Weights of a small text-conditioned image diffusion model.
Model: 5.82M parameters, text encoder width 192, text encoder layers 7, text encoder norm layernorm, text encoder activation gelu_tanh, activation silu.
Training: muon at rate 0.0043, 6300 steps, batches of 64.
Data: 77898 training examples, 5.2 epochs.
Rows from block 2 of the text encoder, named by matrix and row number. Rows with one number belong to one attention dimension. Each number is 500 + 25 x the weight over its row's rms, rounded and kept within 0 to 999. All counts start at 0. Numbers have three digits each. After the name is the row's rms in percent of the matrix's.
# q: attention query (text_encoder.blocks.2.attn.q.weight, 192x192), inputs 0-95
# k: attention key (text_encoder.blocks.2.attn.k.weight, 192x192), inputs 0-95
q.42 104:413531517506529523466469467513525505476509473470512513505490500484526489536526549492515479486473532530524498519468539495497465481527522508486483514447501500441499494458479512486467481545518512511452492522499509500452508525506507482532503477565517471507526505528484487473504516447485503512
k.42 128:520440463547509512482528491517506526507489466528492502489524492487507452524452463510500456505476498512494554505485504506475519517497529513494538502475511533523510478561467556503479481480502509511524456532503500514537513470460473498531552522517480523520485469515488523510497496531524549502
q.43 082:463534473511498524489483473533503518464495491483556504507522519477475513539510560504512554488486506545518517493491527490488523474504549498482503521469498500473503495458472551494491450515485490514473472485487514470472466513489522510523529484534526473501514489514488489512508493466456518539
k.43 098:516442468543479504487494485530492501497495459515511498506541496531494476517438480489493479535484458510498545512473493507486499500516537528514503519490539531551510437571478532485481504507483513497523481529506536500504506478452502522502541542486496522503485457528489540530511509480490521537
q.44 095:556465520492541471540516506517468496548451501507519492513496509488495495482445476507476457515484471485499489485520473528535520522482481513533516484521504493538493482530538470510523499448505493493498503494499517518578534479508478505469472530473477552515479496502513511486497481533545490492
k.44 099:480568522471476474546482489488514488509512515513485521481469502481516499466519515479529529451513540503486446473513503504505509518510483495516483496507452504491497521464545475511538515540517484512489550473478484489495485532516484480516454453477489509488530524457485457486506470490497466453
q.45 068:470497506500502506474482519480497469509513440496473542503463431468471505479513520498511503525505527508469467490515503510486487485480490533515487495462507509492469538483497493533510491527495508488454521510529484480474535506544483474499484500524490516505522524518480509478529500479540532499
k.45 067:486489489530486523561532504492506525527487487520494515450475499470503480500484481483531437423474531462506506500491525507491505497530501485481525462455500509522540521509526498505513517468498493535513531474515509505528480482484469517545499468519487471504483524496515495482512490521485536452
q.46 064:527527503487469490502519487460471509470481485483506476503488464494490552495477505508458440506544508491482527480541471517490525531532537477478521492549489493509467459493519470525540516475497500466526532515493518471525497439515519470493487504504502516512496504468521517524504500524514496491
k.46 060:485514496470524502467457488504505491473484535522494517528475506506522544495547548508452521528569527501533458493512481474496497490468460521516516501494468465471476485451507450450469512507522491501487497483483475482496487497529496514462524510503529504511527557515466478500484516421499509461
q.47 082:512494510506489484527454531488507503524473534488485487488469468482477471519521522502514492522488496488483512494569437476514462492492496499517497526515516486565444495518507468499476489515521516483508518508538485471487487472515507480441477507510464512515479495489534557510514447526487494509
k.47 077:535475487462528546509507462428485507437514520466497502505532542486465516516522469492481498500531506497526482497497500511482486501462496489501443460520546485514513563427457485502527474484521511537512519519485517474482466556507536566489475484532525521453534522511509486489492484471513510496
q.48 065:487484485460487462532488519517491512466494472499515482508490550521496491519464481515484487519503525532511484553520507517478509502491529471466528542472460505475507545488504480507531473459491499515487519499518540494498530515458492466513512530482488460503483488455525474493495504525510487514
k.48 040:490489469499474493504495496461490499494516511538458480516480499498505507506525510465547486488538499526529506509512470501452507509479492532504450485511528527499491529511461479491469533507458516495500482536496496548521526509505505488497531486516549483510493474481513530500520547498498508471
q.49 065:458523521484517500504479496500517467532518480488478504475494481482497494502508493515483516517479501481455487455516484499516541502510543487470532488496469441493470449461517487429498495457477531507518523506474470486525515462512482522487481548493472503497555511502514513505478484527492483549
k.49 045:459507507524502520492514508480521493483485501491544530513473488496519516491522508516543496448467534505503523523531501509481496516486479480544462503504464512511516498491471505468492484532483481497498508506555545456465535510477487545502479475520507526498494497506509508478508482465488494488
q.50 108:428438506513507496498515470484532468460540475464495495483535482444519527509511522546467532512479458513505514511542476517502524494478506473491506471518490497479503491505497487504464481513535501481497499538520499502509490532521527485548527512519443454484510485527505494500452530459478488532
k.50 108:468452468504484534497469510487495489511532525485524532546500502509495534456534506490475521454512511501486508499509462531489494505488491495494538539532506540504482522529535524506492509475529517455508469492534510477442524530495524509500582491535515510521494478488484513479519466468495490515
q.51 156:552503468515488512526511531497501551531491516522469490508454502515508483508465487511536482488498485516484509509492522494489457503504543518511469508471482515505505502538471475462481477491474507475474485476532528496506544463499497503541521503478515518557474492489492446536472498523482511477
k.51 147:477523495519522521522498465503464473489477496483498519525548506552491541456504559490491481489481512503539493532503493501495564494535493513498508497525509511503513488498485511497528489491502539521480496465480498542468522527474485468488487495519539465509490528505518543494502504491507560526
q.52 149:505474493488501484508454540480510524482489479532465503519447494476493523490494522489484473498494506468520525539574474508496546515526513501499501529486501501529492514481480492527482510494516555446501496496522517498523504499500497503517463486473524521535514515507475473515500471472524455517
k.52 151:523488532490523508499522425526480482517516491429501517514550526470489523499522487500472486457447500529501522497516518486479501489525546515465516496498523475531498488509486509464492521497516500501534491440512473521502443482503453477494512506470500472482460506472478488548495511533509497514
q.53 074:479479492517471485530487510504528471490489491482541492508492518454539495485482570476472514540505494520489482499496470502525508497538508512508474533488529524492497481490463489526509488523513491511516481496546511543505509538494483513501543499506463477468455493497480483518505539462478487465
k.53 090:517518465500466486526529504481460511498550517506511534485515471457473507531506510546523496479509511519471537509445487500504467521523540504539498470524499477524517502513515553522503495453479490532541510518497532501526504504483490494475497504487463441487519458476488472503530544519500515504
q.54 093:487522501467516483493513476499485497506514508506504523516532494552539504508489500504551487503512514474527514496452561482484482500487510457498478497431518548471517505522495512480516456527476487491484486530448522522488530517524517491482478431518494519496523527487500526532503557498432545506
k.54 108:491494493480518466490479529506508516487536525504525476499500509518539503461494464547450508508524497492512479440537497512514460502501513544529507524477472526481496485488504494483500502491483492508489427476478476488497485516560482467536536508522519513523521480516475526501492507522449494494
q.55 072:475493527475507493462502495550496541518554426518517484497502511481514485487527541521481522465481503482494494510494499511462509488532488504502499509508507500470488477458504485544478513510489463541502497499506505513453487559533473518545549495507496482498528534485452480478527508437537504507
k.55 066:476511507530462523514474514513499489479477485506475500494546465507494516539491453484488517509532501494499502553510481511484508498524509516512520530431483539491530450532521502535506544514540500504518516545477528505579493464501486503546514521473491467499527430478482511521544478535490501491
q.56 087:466526509530505497506466475505528544485510517518502484455489535479534492530521541481504534505523451486514534562534521472475522488521530511530513555507502480508480507462479497481476468537496516496524485502490509484513477514496486499502517448477443487473509493490485512515534466505464481515
k.56 077:456508516521494559481527517451486495447494503477487522500521505506482534513513447555491507531515466513494509574480540473477533485504528522504531573511512517508528500494454475471498464506545529475505506509521484518447500528507491494481492514506491494500501475499513462509519482497510487512
q.57 076:485501502473498498497465459466509506443467474507518502501492514423521497551497514515516447531490482489511540502553511493479512541518517490501514516466499475517484464520541481513475475492488490491504516517510486459512526511517515491527495489468460502500517501504480527502511454507465498526
k.57 072:490446502505502534510456515473504532506526514503476477492512482504489487493476471519477523538485526482505483512513501477502509487456524518506493548518541501516473495478512461472517454527501496484499508541466463459468476532507529498455489546500547525514482493496461519466497486511493491497
q.58 072:462504490502501523430495490495537467469528517531468521490543481527508505522543512500499537506534513542477471494491498486483459461536485490501456503509522513465467510527443500463478496546508494494489498486493501518479521491527507508541498474490545486474524471518514491505492551437509459480
k.58 079:505494494500503478500568543515502477484497505486550528472559511514479481508511463496505473467487482532472543518480489507480487521530519496506502496501520508499506519498531559539476492407518488484511440519541490525524493501501513496493478530517462509491508462505537495514500519524502500488
q.59 077:562509490525521505478529517536454443525525496523499483496535519519526521456504440493521522491523504500506458505468497506498493550483459511518480438478493515504508506512474518475490530468518502531515493497474479533485533510524477499504482526511542508499516536490460501474506515469543492446
k.59 086:484541532474494472550505510495522495506499556521507487480469502483519529487517508486534523460495537528477498461510483514529444504515475493511479455483465479484504526513552509541499518466503478516461483491526488508513507515522487437516485484509456437477519486470508513459490512528491469489
q.60 065:497490490523524496502499537485499512521516525521482518469460495490460501428477499519514508515464488459503491493501436508510462479475464484508536489531506484538519516544515478504489496497486521501482532518532482478521509464509486505490478547444481510530452469514483536516464410535497471510
k.60 066:476517506454480498520518523476479510493488525458491495487502526508502470500540518509487482457482505500501499508497531504504499500478495464520436491480495495489495546449494484485503509515511512512509537477541534496475503518512527489518451438497524523494493511468541471522500495505493472494
q.61 064:516505477497493496458495548500491513490510517504537511496505528449524493486534489505503508501455521543487496494465520480531486494472487536517528518454517477462519484492493556532494485467483472496455497477527519478487524493495501494530479519534527494531492532553515532464508513505527502499
k.61 063:567467454511508512502509496534494479533491470535479524505505486506484484466470476489544500437468485496478499475460478527512502509485505506517510471511506542508452486548548515484514509482492501491507482528466470531515511467508494534551525523549468476472472487502485538520506523511477497452
q.62 073:463524463549472526480506497500482512450540485489473480449528523534506504531550518477500527485540504550496530501526533468485464482522539527476487501502505455473469511502462525479472499540484550485494490494515504510496512524488506487521505444508505449448541502520501489506510535474462496502
k.62 075:489472496496522524462559543511454505485509488496500509493538498524482509528503478508467475541474482517502545529470502455499498477521538507503561530481529487497471508522482501479462504455447511480514462516504501489489494506500480514460514554515494465536501485512501531532503541501495511502
q.63 090:494528465503469498501515536502525509505547498515473493491488460562454515534515514540500517504505515510516509500522500460476446483512517503488505526518519469483486531499442526504509478536498508492528511490495469482500430501456562480541531520505510497478503501488527475561490526496487517485
k.63 094:496512444523512519492541513533463472483494483500522519515503515525477477561505542521468453498477463513488520527469499486470530495495522489474515496485507479486519521516475530455480505446483555467521473520527530533479528469532523518489525496507472504516499506504499510561501519510495523518
q.64 199:438525539499520473481480509477483430484510505525504527472499504479468477513480480496502471480499530471528446529520522545478513507468514507511494483485508534499512472516479487498463528491498536434527567485498499466553524510528493521496489516542512484490491489536563505508496457489508459512
k.64 173:544566489508529538494488519524497545497505497516489472545516475471509526512447488467518523514507485499487500514526495507455477500524492476546487499515489508522500512435526526504483492494519532496491525463527492516450484497457474471509508511477494512537508520522447495519511539499503467500
q.65 056:496481540473532515492527493524529491514505489506543498488510498472476494525485521515493478471486503531462538505493504525483497528544489478508482484512520494544498510510478480484549543501465470511528493488526450511495550539542534473495522528502497502438534501449502481508527523461529509481
k.65 057:481477524499508519485487462495474485530455484543480482482498548495491512515529553545498504524493512525494495493499457541473520513486465515493495504489489525521444584485499489470509526503487478511526529488476477485508533494522510505525513452495498526476553540485506555512490521499473544477
q.66 145:561496500502475481506527499488502528482505455517534497499474475552423478526471493485511455498484497539473498472465455492551529503505495476512484491525480486532468467503525505477516477520512504496513464502513512506525494489515502494506456488513520496468478502516522435514522530479514517513
k.66 161:507520498526483485506468452525467461509476524526491472529532541505488493520492525522487506538490508479470496511438438485494520537531464499497498480506495500499477497490513480510467523475522504526456456519496501497543473505485511496494508513475496538441543530475445519495500555519485549485
q.67 088:527505506516519464546438472506496523541493505531485459512469517517498483457516477456499492452498494514496520464486459450527524505516491534510456468480493479483494517549530522474521508514524487551509527483477510511467534504448503493511502510485484505515518494508521508505476529475459488509
k.67 092:527475479511505547481516485510520520516499513491488507504508522512492509505495514534522469496542474448547511542539460523488506500481514550502490486472536485445491499405467512512458502509498529516457521483516526543503497537481484499440536510489474495474474542496511510501543451510496501491
q.68 190:550501533516505490468497512515522512495487476533501485504487489525494475479492523495493449536432501490491486490463476497517526495550470493541495513512482472513507492497505524480488457505482507472553445506493511523539477520494534475496507520499526513433508521515435491527491502508444497512
k.68 207:478459511534536522503499522508482509518524510479497471510503572463519497517484533484500482498504492529467517506496477492501492483547519483511484445543507508506485525452492531494468503565489488525454458574492516491520451518471516513465500503496499497537516533484485511533506517474498531469
q.69 104:486512509512513472498540543484491451466466481475528463468481508504479548546499519517495494514506558491514487468468504498482449510508495505469547500513502469482492479502504486511504545440543497533497494472531516548515477483508447480485503509438506515510538534480513522477515528538525500485
k.69 107:456494507511471486513517477502521448456501508515564531500521572510497510450531512517507496536472544504507461437511517492469522459509537515509496526503485509493527452482483507484518474521487467500506490447509505486508519505529523501577513512494483481476505477471474497493502491464493531508
q.70 064:457539522490527467488525486484479469469548533452500501516543501485533534509463508516530470528482508488505490511522530504503496489497516485513473459539514466492518492462512511538502546513492461512485491531512503543496525522514501502476568506504449498463504503525508503498503462497508503497
k.70 074:529466519477476499518494548525493460510520505507528476480513490501511528484462494539492474487530566462507449477467523479527510504500481445475481459520528508479535483527450482498518492501478483484480494507510547486550457502501488562467524510550482467520471474491468507473544481478503495497
q.71 062:483540503518437440518435513509508481499480553485530491475532532498491512517493539498498507532480517476519517511551538514510518496475550506459509528501533463484509527487463449516497496504514480482483526492491512520501492524507468498498518523504504457507535472497519456483465462486509503531
k.71 063:564547510492499505499537528476479491476479497477494430458529513502482520465545493500510500513537524472518450517457506467529518488514521480491483477491519497512543462541500494490500461490540511477508498508523502499508523517509491501478551505508482519515516479531492499489503477505477509503
q.72 061:541511522482484500443476443492497499478479516485498483480527493517502498563470513508525476486495494498520450485452493529481492480527523515501502482513523490501463494471500584474443498484491497553501497533461530487529481488478480508514474494480502529474555479565475500525477488502457496524
k.72 064:500550495553476515498469536509496494531500506480528479535471511509488475504470566513487517499485451506468507461473511497483500488495508454520465528488526480501486534447455496531516499512436476522495490506441498532532515484497541470497496499500478499503515504479484488497524537505498551533
q.73 061:500509480481520523510510515469510487514553463510483456522493532534494481491501517490522513465500467515492485499495489461503507507529494526513443471549457472490484482511521519493530510520507501509531472490507507496515524503519526509491479528465502497464512540486525489451496502477465514489
k.73 078:479492494483538506527493494528510511480479561484533493510510498467492497481489511508502463467503488510455499479519498536496499528495521460451492437503475495497483493480540538476466491508498477499475481497520532508508494526549505490464480533486497538494539505499437496510503501434526525453
q.74 074:524518508492508506514488472470521530486513494449474509522494501478522478482481509528508512465525466490482466514448509488494478514521524501544445487552468496477456494531500553489474504518491533510520549551510489507521521482503550526517473478483497515465513491533505514514486503482488483476
k.74 075:501483484543540524440520476525512528490509493529484565528520497484542488542482480487530503486496447503519562511519500523504502507479497476497498485465493513521479541474513487524476478484502505508506522508496463532449474500547520470470483497479513479524525502544513494543538508465480483432
q.75 062:494444495461456499504535543515466487500521538512510510486478496483542498537511470522504486532511559516546499483525498502476481465493471458490532527447511546517519542465506483510468469461512495478499475497492524483479485458484475492462498489510510519563477520515421545495488510526510515537
k.75 068:516549494516511481501466519517515497537494527506480469457497493549472525498478487489458535530451486533473505501518539504500440469495500529528526532532520459495485510540504487514544562509492477475526485523469486487495480479454535476556493510497530497501472488461536505500519506501490530517
q.76 081:506543498487538533505552484476494517503520495539473509524513475464493448483514502509495530511529468524470504498482508504491516502485494510502505488497491546506468483462512507469515494506467480471504532538479510482459493508489488537510491488501471509518494487513532480556495512489522478483
k.76 106:498483512474493483474507537510517513485532475503472526525508411503487481459498470518472513484509521504514523508511492499541494519511434465505538486543515505523480501541521527497465519476482500496519496515476510493500487479506475476542477475527494473488513513492524523545524534529405475534
q.77 064:488545468483452480501427476529516507484459552541509494513517512511487464529482540511528477483479511472476490492531504507526535473488486464480510495472495464496504513510475510509487472538491466485520463516470529553552484514533508494483516514471469485481515499513484455516498518520504525512
k.77 073:497535517521475530521508534533520501503441508468513457460533520493522520521508488481479522494497476495465448483477533456546514549531527466523493481518528463522509522484544505506496504497493505512490532542471513510544533492537513480461554500505444502534506490501503481489509514499495528466
q.78 066:481484511523529491513535486486493478540500501453500505475509508466520527516473518513477458469490492495494494476527489520540520504471527508486488510564507501528505485468461469531513514503511497510510517548536523495497465494474459507522477463503528470477467490531528483520490511511499478467
k.78 082:508470574495442472475537482480497466497545479507524514519504480544512475477490526525487489502530555510523550493500527485513521456483474474490524496465521497518495471521449498526524490495482505547562525489538471474464480530521449509483484518486514515458489506499471492477535495476468498519
q.79 055:514502449493512548517531481527465493498502568493521511497479491500507494494502469494500540514491513526513505465493503487492507525505472481505504499540512538534493497570498463506505508474528472473481479455486494493493498473493499514511467524423460497518461535497470499513512532503536529503
k.79 064:502497526524455472556522502515504500482490496495487522480472497492521512493474486500459494503478509512484478471513521494524534533513491453512552516560530502494477484535499518515526490500485524494488491529474469497499536463506486502523482525502480506481486497447473512524469522514524514525
q.80 183:480472474493522542514516509518526519514527543477527500536518531505476534507474497471520500476491473494473491496482488511481531472525497512503469453522524517487462488431464513490485522462548510463457507533541514487510534492481455487533554479521482505526529540491494483487524511539531459500
k.80 206:471495529500515514513490475472503466513465507480496512509489501486468506513513477488513497533481532491493482580473486525477523517490490542526549479518500509522469499507493481518489533476544495478485470517455508505540538496511510516496493530511501459471505528502495514477532493482503506471
q.81 069:503509472486498551530485513530469494518537493445472465489499499477497507485491490482493508472489500488500526505466509473532507484510478500485531430545486471499491527543498468479506494512551487509511508557484530504429490479475472482485501540536478524489471536520495509522490474520488483509
k.81 055:528513478463470477496483560476512506428504488471514502473438495495512478512515476485489485445493504525516487492505567473496491542475515524489500513502549526484479490533516516511491486530552482450460506484494545514535505491464484486508536485543493421530478511482515498511510459516505475482
q.82 125:524455446492513486544487466497535520523499499506477526516527507518557489447541511534492538504536507500479535462517532494459485505502489551487501488491503494474450493530503517513516493512484498507499466504488472500480559484435488501517530493524509504508530503513489536505480497498514513502
k.82 137:504468458497458503497504492496479464517479517469482500488477540516521474532517549478512434477473517484561515509506501508485526505509477497503484478495521526468488503498460499542483508492500496477512514481500507472468536546499524501484506535515501485478488566487527539494521501497478519482
q.83 084:525507502474521543542492517499503492541512537442498544454496478506519476486509504512525529486541487524489517538477550480474502480528493496448505538473503516509508535503483505514465475459483479541458486494504506528477509486484510486502480492513477488543518519494469478492503496483499502482
k.83 090:504486478453471475480540450538485542483531513515516465492488448479492455517484505500516490471513525551493468443525537533492497499472521500522510531530509542489501543529497516519465476501520562479480500513486523478538480482508473491539514506549506491526487475519521486541473470485513467545
q.84 140:530480518492517496499517462499489485504497497514516441513509500511472435485535565502490464511462527542477501458487466488512531509553507505543513473511486495529494473492537546494540512490465483498489445514505521502505500483521504493500502534517501528509520522512490462521553507499530505491
k.84 163:473444512555515465465478533535487488486502514494509488511479571467498497505494518508538466534461525497464480517471491493512510511504490474494512508490500479476473534489469446516462483525511506492472487500497506513568468533478498470482511519476529488446515511476474530556482526511468534482
q.85 082:479485500502486475514521490499455522504488473497554511497502551516496503499485476493466486493485524511516516482494539495497551488476486519490495485486479537510527479521495449507533506510519510489483491464483487447492563487530461529532473545569521503504500484494530465448487485479490495471
k.85 092:498524506507518481489487503487506466477509493476486474451515478489448504478529491521498455525516522521472524517511491480513434526533494518494515513515513465514539479566506470510482520469493510475528499505569551530544482523486463519541522511492570537477501505491492523462473462489514493490
q.86 064:502485504499497487490498474497518502537526471498520534479522488507480474521516450519503504522463446514486521478497488517484522501561483557523487466510475549508489480521494501486502525471505533560481507498510471472552553489570523547504493526495499523496483482450477525489527509492520491526
k.86 073:503508515502519526486508510504459492497477494456495523508506489497506491509535554530480480476494488500529496549551474516508486547530465453499490464503533504428493494489501498520492508497526465492502463533484496466522496512504501537486486544495523508432503526492527546504517494497526514492
q.87 078:465504513500521478486545489527487510518478479512515551506512478498475504535475513514518509540504476526516505457513529537438493507493493550493528490454505491534491517526472460497483509470484472491461480513485526528528515483542468494505513470556467498492502491499485470505514465466499498494
k.87 094:487514551481495464469583523478483457455525480515478485480503458518495514520493512533479510505491562513507494506506494454529480504482441482549548470520512517506496494540497487490507475446484520466518525501466501484580503489506475548497517468516503488487476515499525518503512489510466524529
q.88 058:468504496488487556492483496559482515497488502495517545505492457529533493509484474562493520517498504500499523480494493531481471492484504516503517506438517532473519529481501472513493517482493485471463537506475502499516516525509446545499535461516503502551509480466469546562499484477503466514
k.88 065:498546495491510506494516533468501487514488479486440515481455481506501508477505453494512540517491518454546477495533521479515506516491452524523541517502524506533503530546523493496513488491488520498510517500490451514464513501490466475509511472509530480503453486512559547525496450568505514519
q.89 071:461451526526506514485534502574491507461450540479533507486473498527503515503487490530459527511499532549509485454513483538491475504480514490516509530484575484483521539514496456523438469492540486482478508494483500475510505494480428530500527494539525475532490490492487528505462511529491506529
k.89 088:483552519465533444499523499471502467510491525516474483475456491486455513517493464513507532547493506498501517453501529466499502482479494508503520558496497483570492512542501440497548516492470488511521522485467485499500503474478522474543546490530499475514464484475509519491481496496466516512
q.90 088:481551471506461524485481527530505529470492522539488470513498501506504487466523545479459487496539510492469490499475483486535504503530457489558450501470512451460527542494541510504467489563472460505526476516486507523501495560489533502502509514524518491495531495489538531471494531472500535511
k.90 102:497491481488499503474427507513518545520452541498501439516523510473462508490501512482536505484502440459516494509496492512486503499506543519497455499513441533513518513403532513456501473564502495497453483520530541519520477506536499463481522522552491490506518496511512468511487512528509492485
q.91 062:493528487505494504504493527498499490506498490508465498510480467471516484474483512481491421492488474497542490529513495471501483535503516461545445501480485469499489536512488522518492463547498544490542477525485499532497524494467573480490459492498499488450526524542453508533451480508453539501
k.91 080:492496485508523519456482507522496549539493528519508457538498547521542501504442582491521496472491434532528554487501507515469497454481527517483479456497505505487478544430492485476517517533492520506478504519506515494498476504492506497438499511500475468543467531486496473519495500499516498495
q.92 065:498482482520499526466520520499522533489437445497530495501486510503466497479489475464477506503509516539492533546475502510496515478449470469510528497459499495460525547518525469482517496482506475526479492460505461502483520526534509469502462454463499488488502509480477508496537503518516527462
k.92 075:519492487490516491477460516506545539486430514513470495490519475488486530525508524502548513504471439472502450515472508481505470514520484578521513542526506502502517508447534465478477478502475498459466536489531487461542495496509506450485509494512485480519500508494535454493444518538516487522
q.93 051:479492496465513505492512497537521530493502474481486550545513458504491493540504556491513544511524466519514501509520525516487453491514501559462508514495522506510508495490542497494538500458471499510495514531435511508503470447467482509516513479455464513475539450535513492491488484483508464484
k.93 057:458513460489519530457486516501499466524523448529454504491449475513516500514473490491514492453506543510511531477485457505490490466494491497498513485456485502497457515496467502500494476492503514532510497531507470496488485491482490491483461469504529511523520453506553470536489480572483523459
q.94 068:472478562530519486517498466502524502559476515456512534486482490506498500513477505514517511495461455456519509496481522542499522513495503530505480495509443516522494480523487455485493480484496534513482555488530497512542517501550501515524487467523502531500468459498499488551525464458454466470
k.94 069:469515498526497520495587475482489480486518495495491527505496493517562513527519522494501463489531477478498537506505541521499507517487487495520511463478525504492510491524458500532460510476476522473538521477506458539484511503500510552493495472511527489447486503508510501504522483486504483450
q.95 066:528500545461469522483522485505486529477480523499516502540478514497477481497482536493519506470497493474474468495492497478519495508506529516519477471494483496491520552492481517468481490472496490454508478489484522501500451492508500469503518485563534473540520501499503480479481462491436453512
k.95 065:490559492496557511499515534516477498437538499535478526531534544487505513501470498460515521477548507510476515467483496549502512464509540488490488468542484487496485501477501456465479494487494498502493475496504450511464471545522520548490467467510502509555486480497474508513498506462506532469
q.96 192:469496502554502472453504508494540481494457538492452533490516479518524506519496442526475471509501482484548517510492509494491454508493506516503474463514507470513462529511516505475482512514492501484483531499505509520536519505531486507489504475493500483489472491494492501491511550503480483494
k.96 129:506465545504495522483511514515503554489481455470506518473523490478503547484484514526512561500466527510525500495543486497523439488544471479470508490475505489499514541495476529524501489483516479533529508536497541526494513470468533490531527494497543530476568449483529502513499494500497457469
q.97 189:496457492509482497480467525554500531490521503525490453502562482520469506496493555469483489514524457514467506474468474496462492477503490509478534522462553532488531522551491507500509509465500452516474518481474475504447520530524511496508509481519526492510507509471495513557474480473470486504
k.97 155:468476457482506515483453488487537486509533508519515538482488473483497482471479492518514454516520482512533465540466517498459545507522484495527486568472515530474476473499466517518513506533487489452485485510544514500488458491502495517462512505513486489475487473461454525487492497518508519502
q.98 144:474453514508535495521514507487472514463481521513538481528464519517507520480488474466485467515466487516511504539413526482506511526447505550536493554519487497462518508449489505453514531526500475509447475487505497512517471536468460474528438453498466487510471528493478451492513519489504517507
k.98 134:504475505489501499500527507505572501529501523532477466500488508516470496439533517482501503492507538514494455514446469490491505503500461531510500479489506509467472501487450472515495502513462498477520429479495522433470455470486477503525473523524501521495524484490467472486489525513515474501
q.99 188:505468514483476493495501484493514477522481450450521513505490470530534526550488488516501474443495515456513487510562471487462528531457488465527451499501482521502452500497524503555496478506538503509515546508513493453486500518469508475503528459498475534454511500491554540485496467496515525529
k.99 176:502477523469484513517512514449515505490489458512528512537509486485499519493486497518495484514494525520545502502501510532527450493522532461432506532485491496534495530518497496506490505507512445518513528533453498520455476516586522526483525482510492490503446500499485508490474500504470481433
q.100 135:508483487516499516479486468505505524488490489522502497491492476585488514527481510483494509453501504491484467485521464480500544502472482511519488479508495516506467492466499475541521459469550549495499525458544460464510515515487515464492522532529507476500508491523516533483511463489536514528
k.100 134:507497461528509502501506512478499500514451481489525498514512486437495506492504474539490511487467512522517532551483535504522448521505558486465525491527460472493518521515497479524496511525454494537534502501507517526501502474551497507535464514472516494493520493487476481480499497504486510500
q.101 101:470563486514490512501459479494494519511502492546488466508528501465446509490537497485516451466496536490478490524502494555481514506504508521482500480533451512527509463486503493511503462487461486499481507521521516517484507490526502512519510526522503451477542491481487491537506497507505501504
k.101 099:507508510500454532513522526488483506543517526510555514512502497535527538506474492475490508480521453511498513494483482501497477506503521505520458520494489544546497517480563550486514446523499514524492449519489497529508482478471454477455493477574453473459502541492509457456511483517533527511
q.102 079:493509508507496507525496499498513527512500517506526452531505494480489456522537489488504440502519526451497529508524479491507561533531491491538532493543493570488504503548514496508539519527470461477480458516504495572510513472505493469466495491499460477510510522471525522510488488516528555507
k.102 075:525542527463502547512475503484500490493512512458515543507521510525507558499460507520475480507492494525496523481481497496471482509525505532489447510479477532529507550505529520504482491502521482511523471441488515514461481477478478481503478471452454477513472489492510464506568482543494506497
q.103 070:518499497526485489553507471475488528503511528502503471508484490493480508457511523474536468460511491497502514505522520477522525526515489484519521498554470502523506452506507567496502505518468453471503453517510494531453521475509473533478508499538443469508500501492521507474505443527540541493
k.103 080:526449480456500496513498500480499491503531445468488515509507475532510535510476501517494486520504505496513512491477536545533507493520476508428447480448535524479502554494462523501490450504518501496521489541485462490506500531542503522501500478482466479494489517476531452476520484495540461521
q.104 067:544518445492522457505473444522462518493503521525474525489502460477463483479495524488488454492514518473528502477499531499515465542541504525504486492528530532543501502470491495486522450505447504537488497505491511490506473513474515480476480542505570497520519532497512508513487489490514469506
k.104 073:478561500502515502500486440511526500500473488489531500523515528513523472513461481527492495480523512465522494521473498501488540511451555445499547530472510502500517512524512514495509517536434478475525540518496491481473486498515466531455484474538479448501502548527483503513472449492494497505
q.105 068:484480502460478524495465520522508471485474479502508500508488499488479500509529487508498477461506513480544519502509539465475497504524503504535498506516502514436487528503501496507495494515523476501468509521497490516504504471516477510489514463505506477496507492481480490504537515481568524520
k.105 078:486509515484476535538570569483522448518521525479451527490467486520480510511506534495523500508510472520445505472495493473501508499505477470531463492468491537499491507507517510487496518490521491491491495489539509497515532505536446512439511474508507500497509498477531502530467526453480497504
q.106 064:530496486439541487506469471490526486523420530503504502542483486477468508493505486518522481534512474535459494512455444501486493507533464515502481470522543488511491522496524476501518510516537479498493499560513468493528502511476555481462468523498516507473526492517529505511512489497489495500
k.106 065:497535526505530481489546485538520502530487519503487502494522516503523495462489504537520496492514484521525502524473511508447500518502508477530474491475440466539493494474500516534491494491479533530484470526465493501529493448495433568464470456540460465520494506491487461490527499501545532506
q.107 082:528498498521493518530540495442473484518477452501469515494462502514483524430459509505501491449488511532506531508479521489510523515514512498484491511506477445494493491518519514474478555504450524478552524506514439501454513484481482499474464492501514509507464508517500496476501484476543517496
k.107 074:502486480495513514508534458457458486485495464496486468498517498519558504510506504499489523490487529499480458516473513550509524528539478490474452468506552480507506514496488528498527495485494483505459507529515527557561510486545512497514497500457508473509523520501531477462491498497479468475
q.108 060:466484483490478523494475517524527479477494496511502500461518503479530496530481504510472511540467517464472550527497503511485470515528528537531508505466511560489489516486511503493508503480471477524509514500494566468537488515472505502509535486502526525481475540507509503466508521469481508531
k.108 070:496514467541533509485487486525522483519485504520463529531466508532493471543485499483498498507525500543534493481525491480508488479459517455466488534489475510489495534533525512519467531540503486473500496482492543517460539482501527510487486524498520508505532505524476530489446529466473468500
q.109 056:455474530554487506507509512515524528486573517521500470476494510499485507505510495464485515526511478506478485514500515486496497489481502484471519475480489501513521504502495587487517494523503450465495469511520488515520517465495502502518497493494438495504480509517528497480500522494493472497
k.109 055:533466515492483505498456509524486484512577486464482514454483522512516500526446531511487494505537518484490486514502547508494473503462559517461506498507493500504506484496474524523456502504500497474471462480484477509482524486519523494469499528530538466524473481466514479489497507505506430512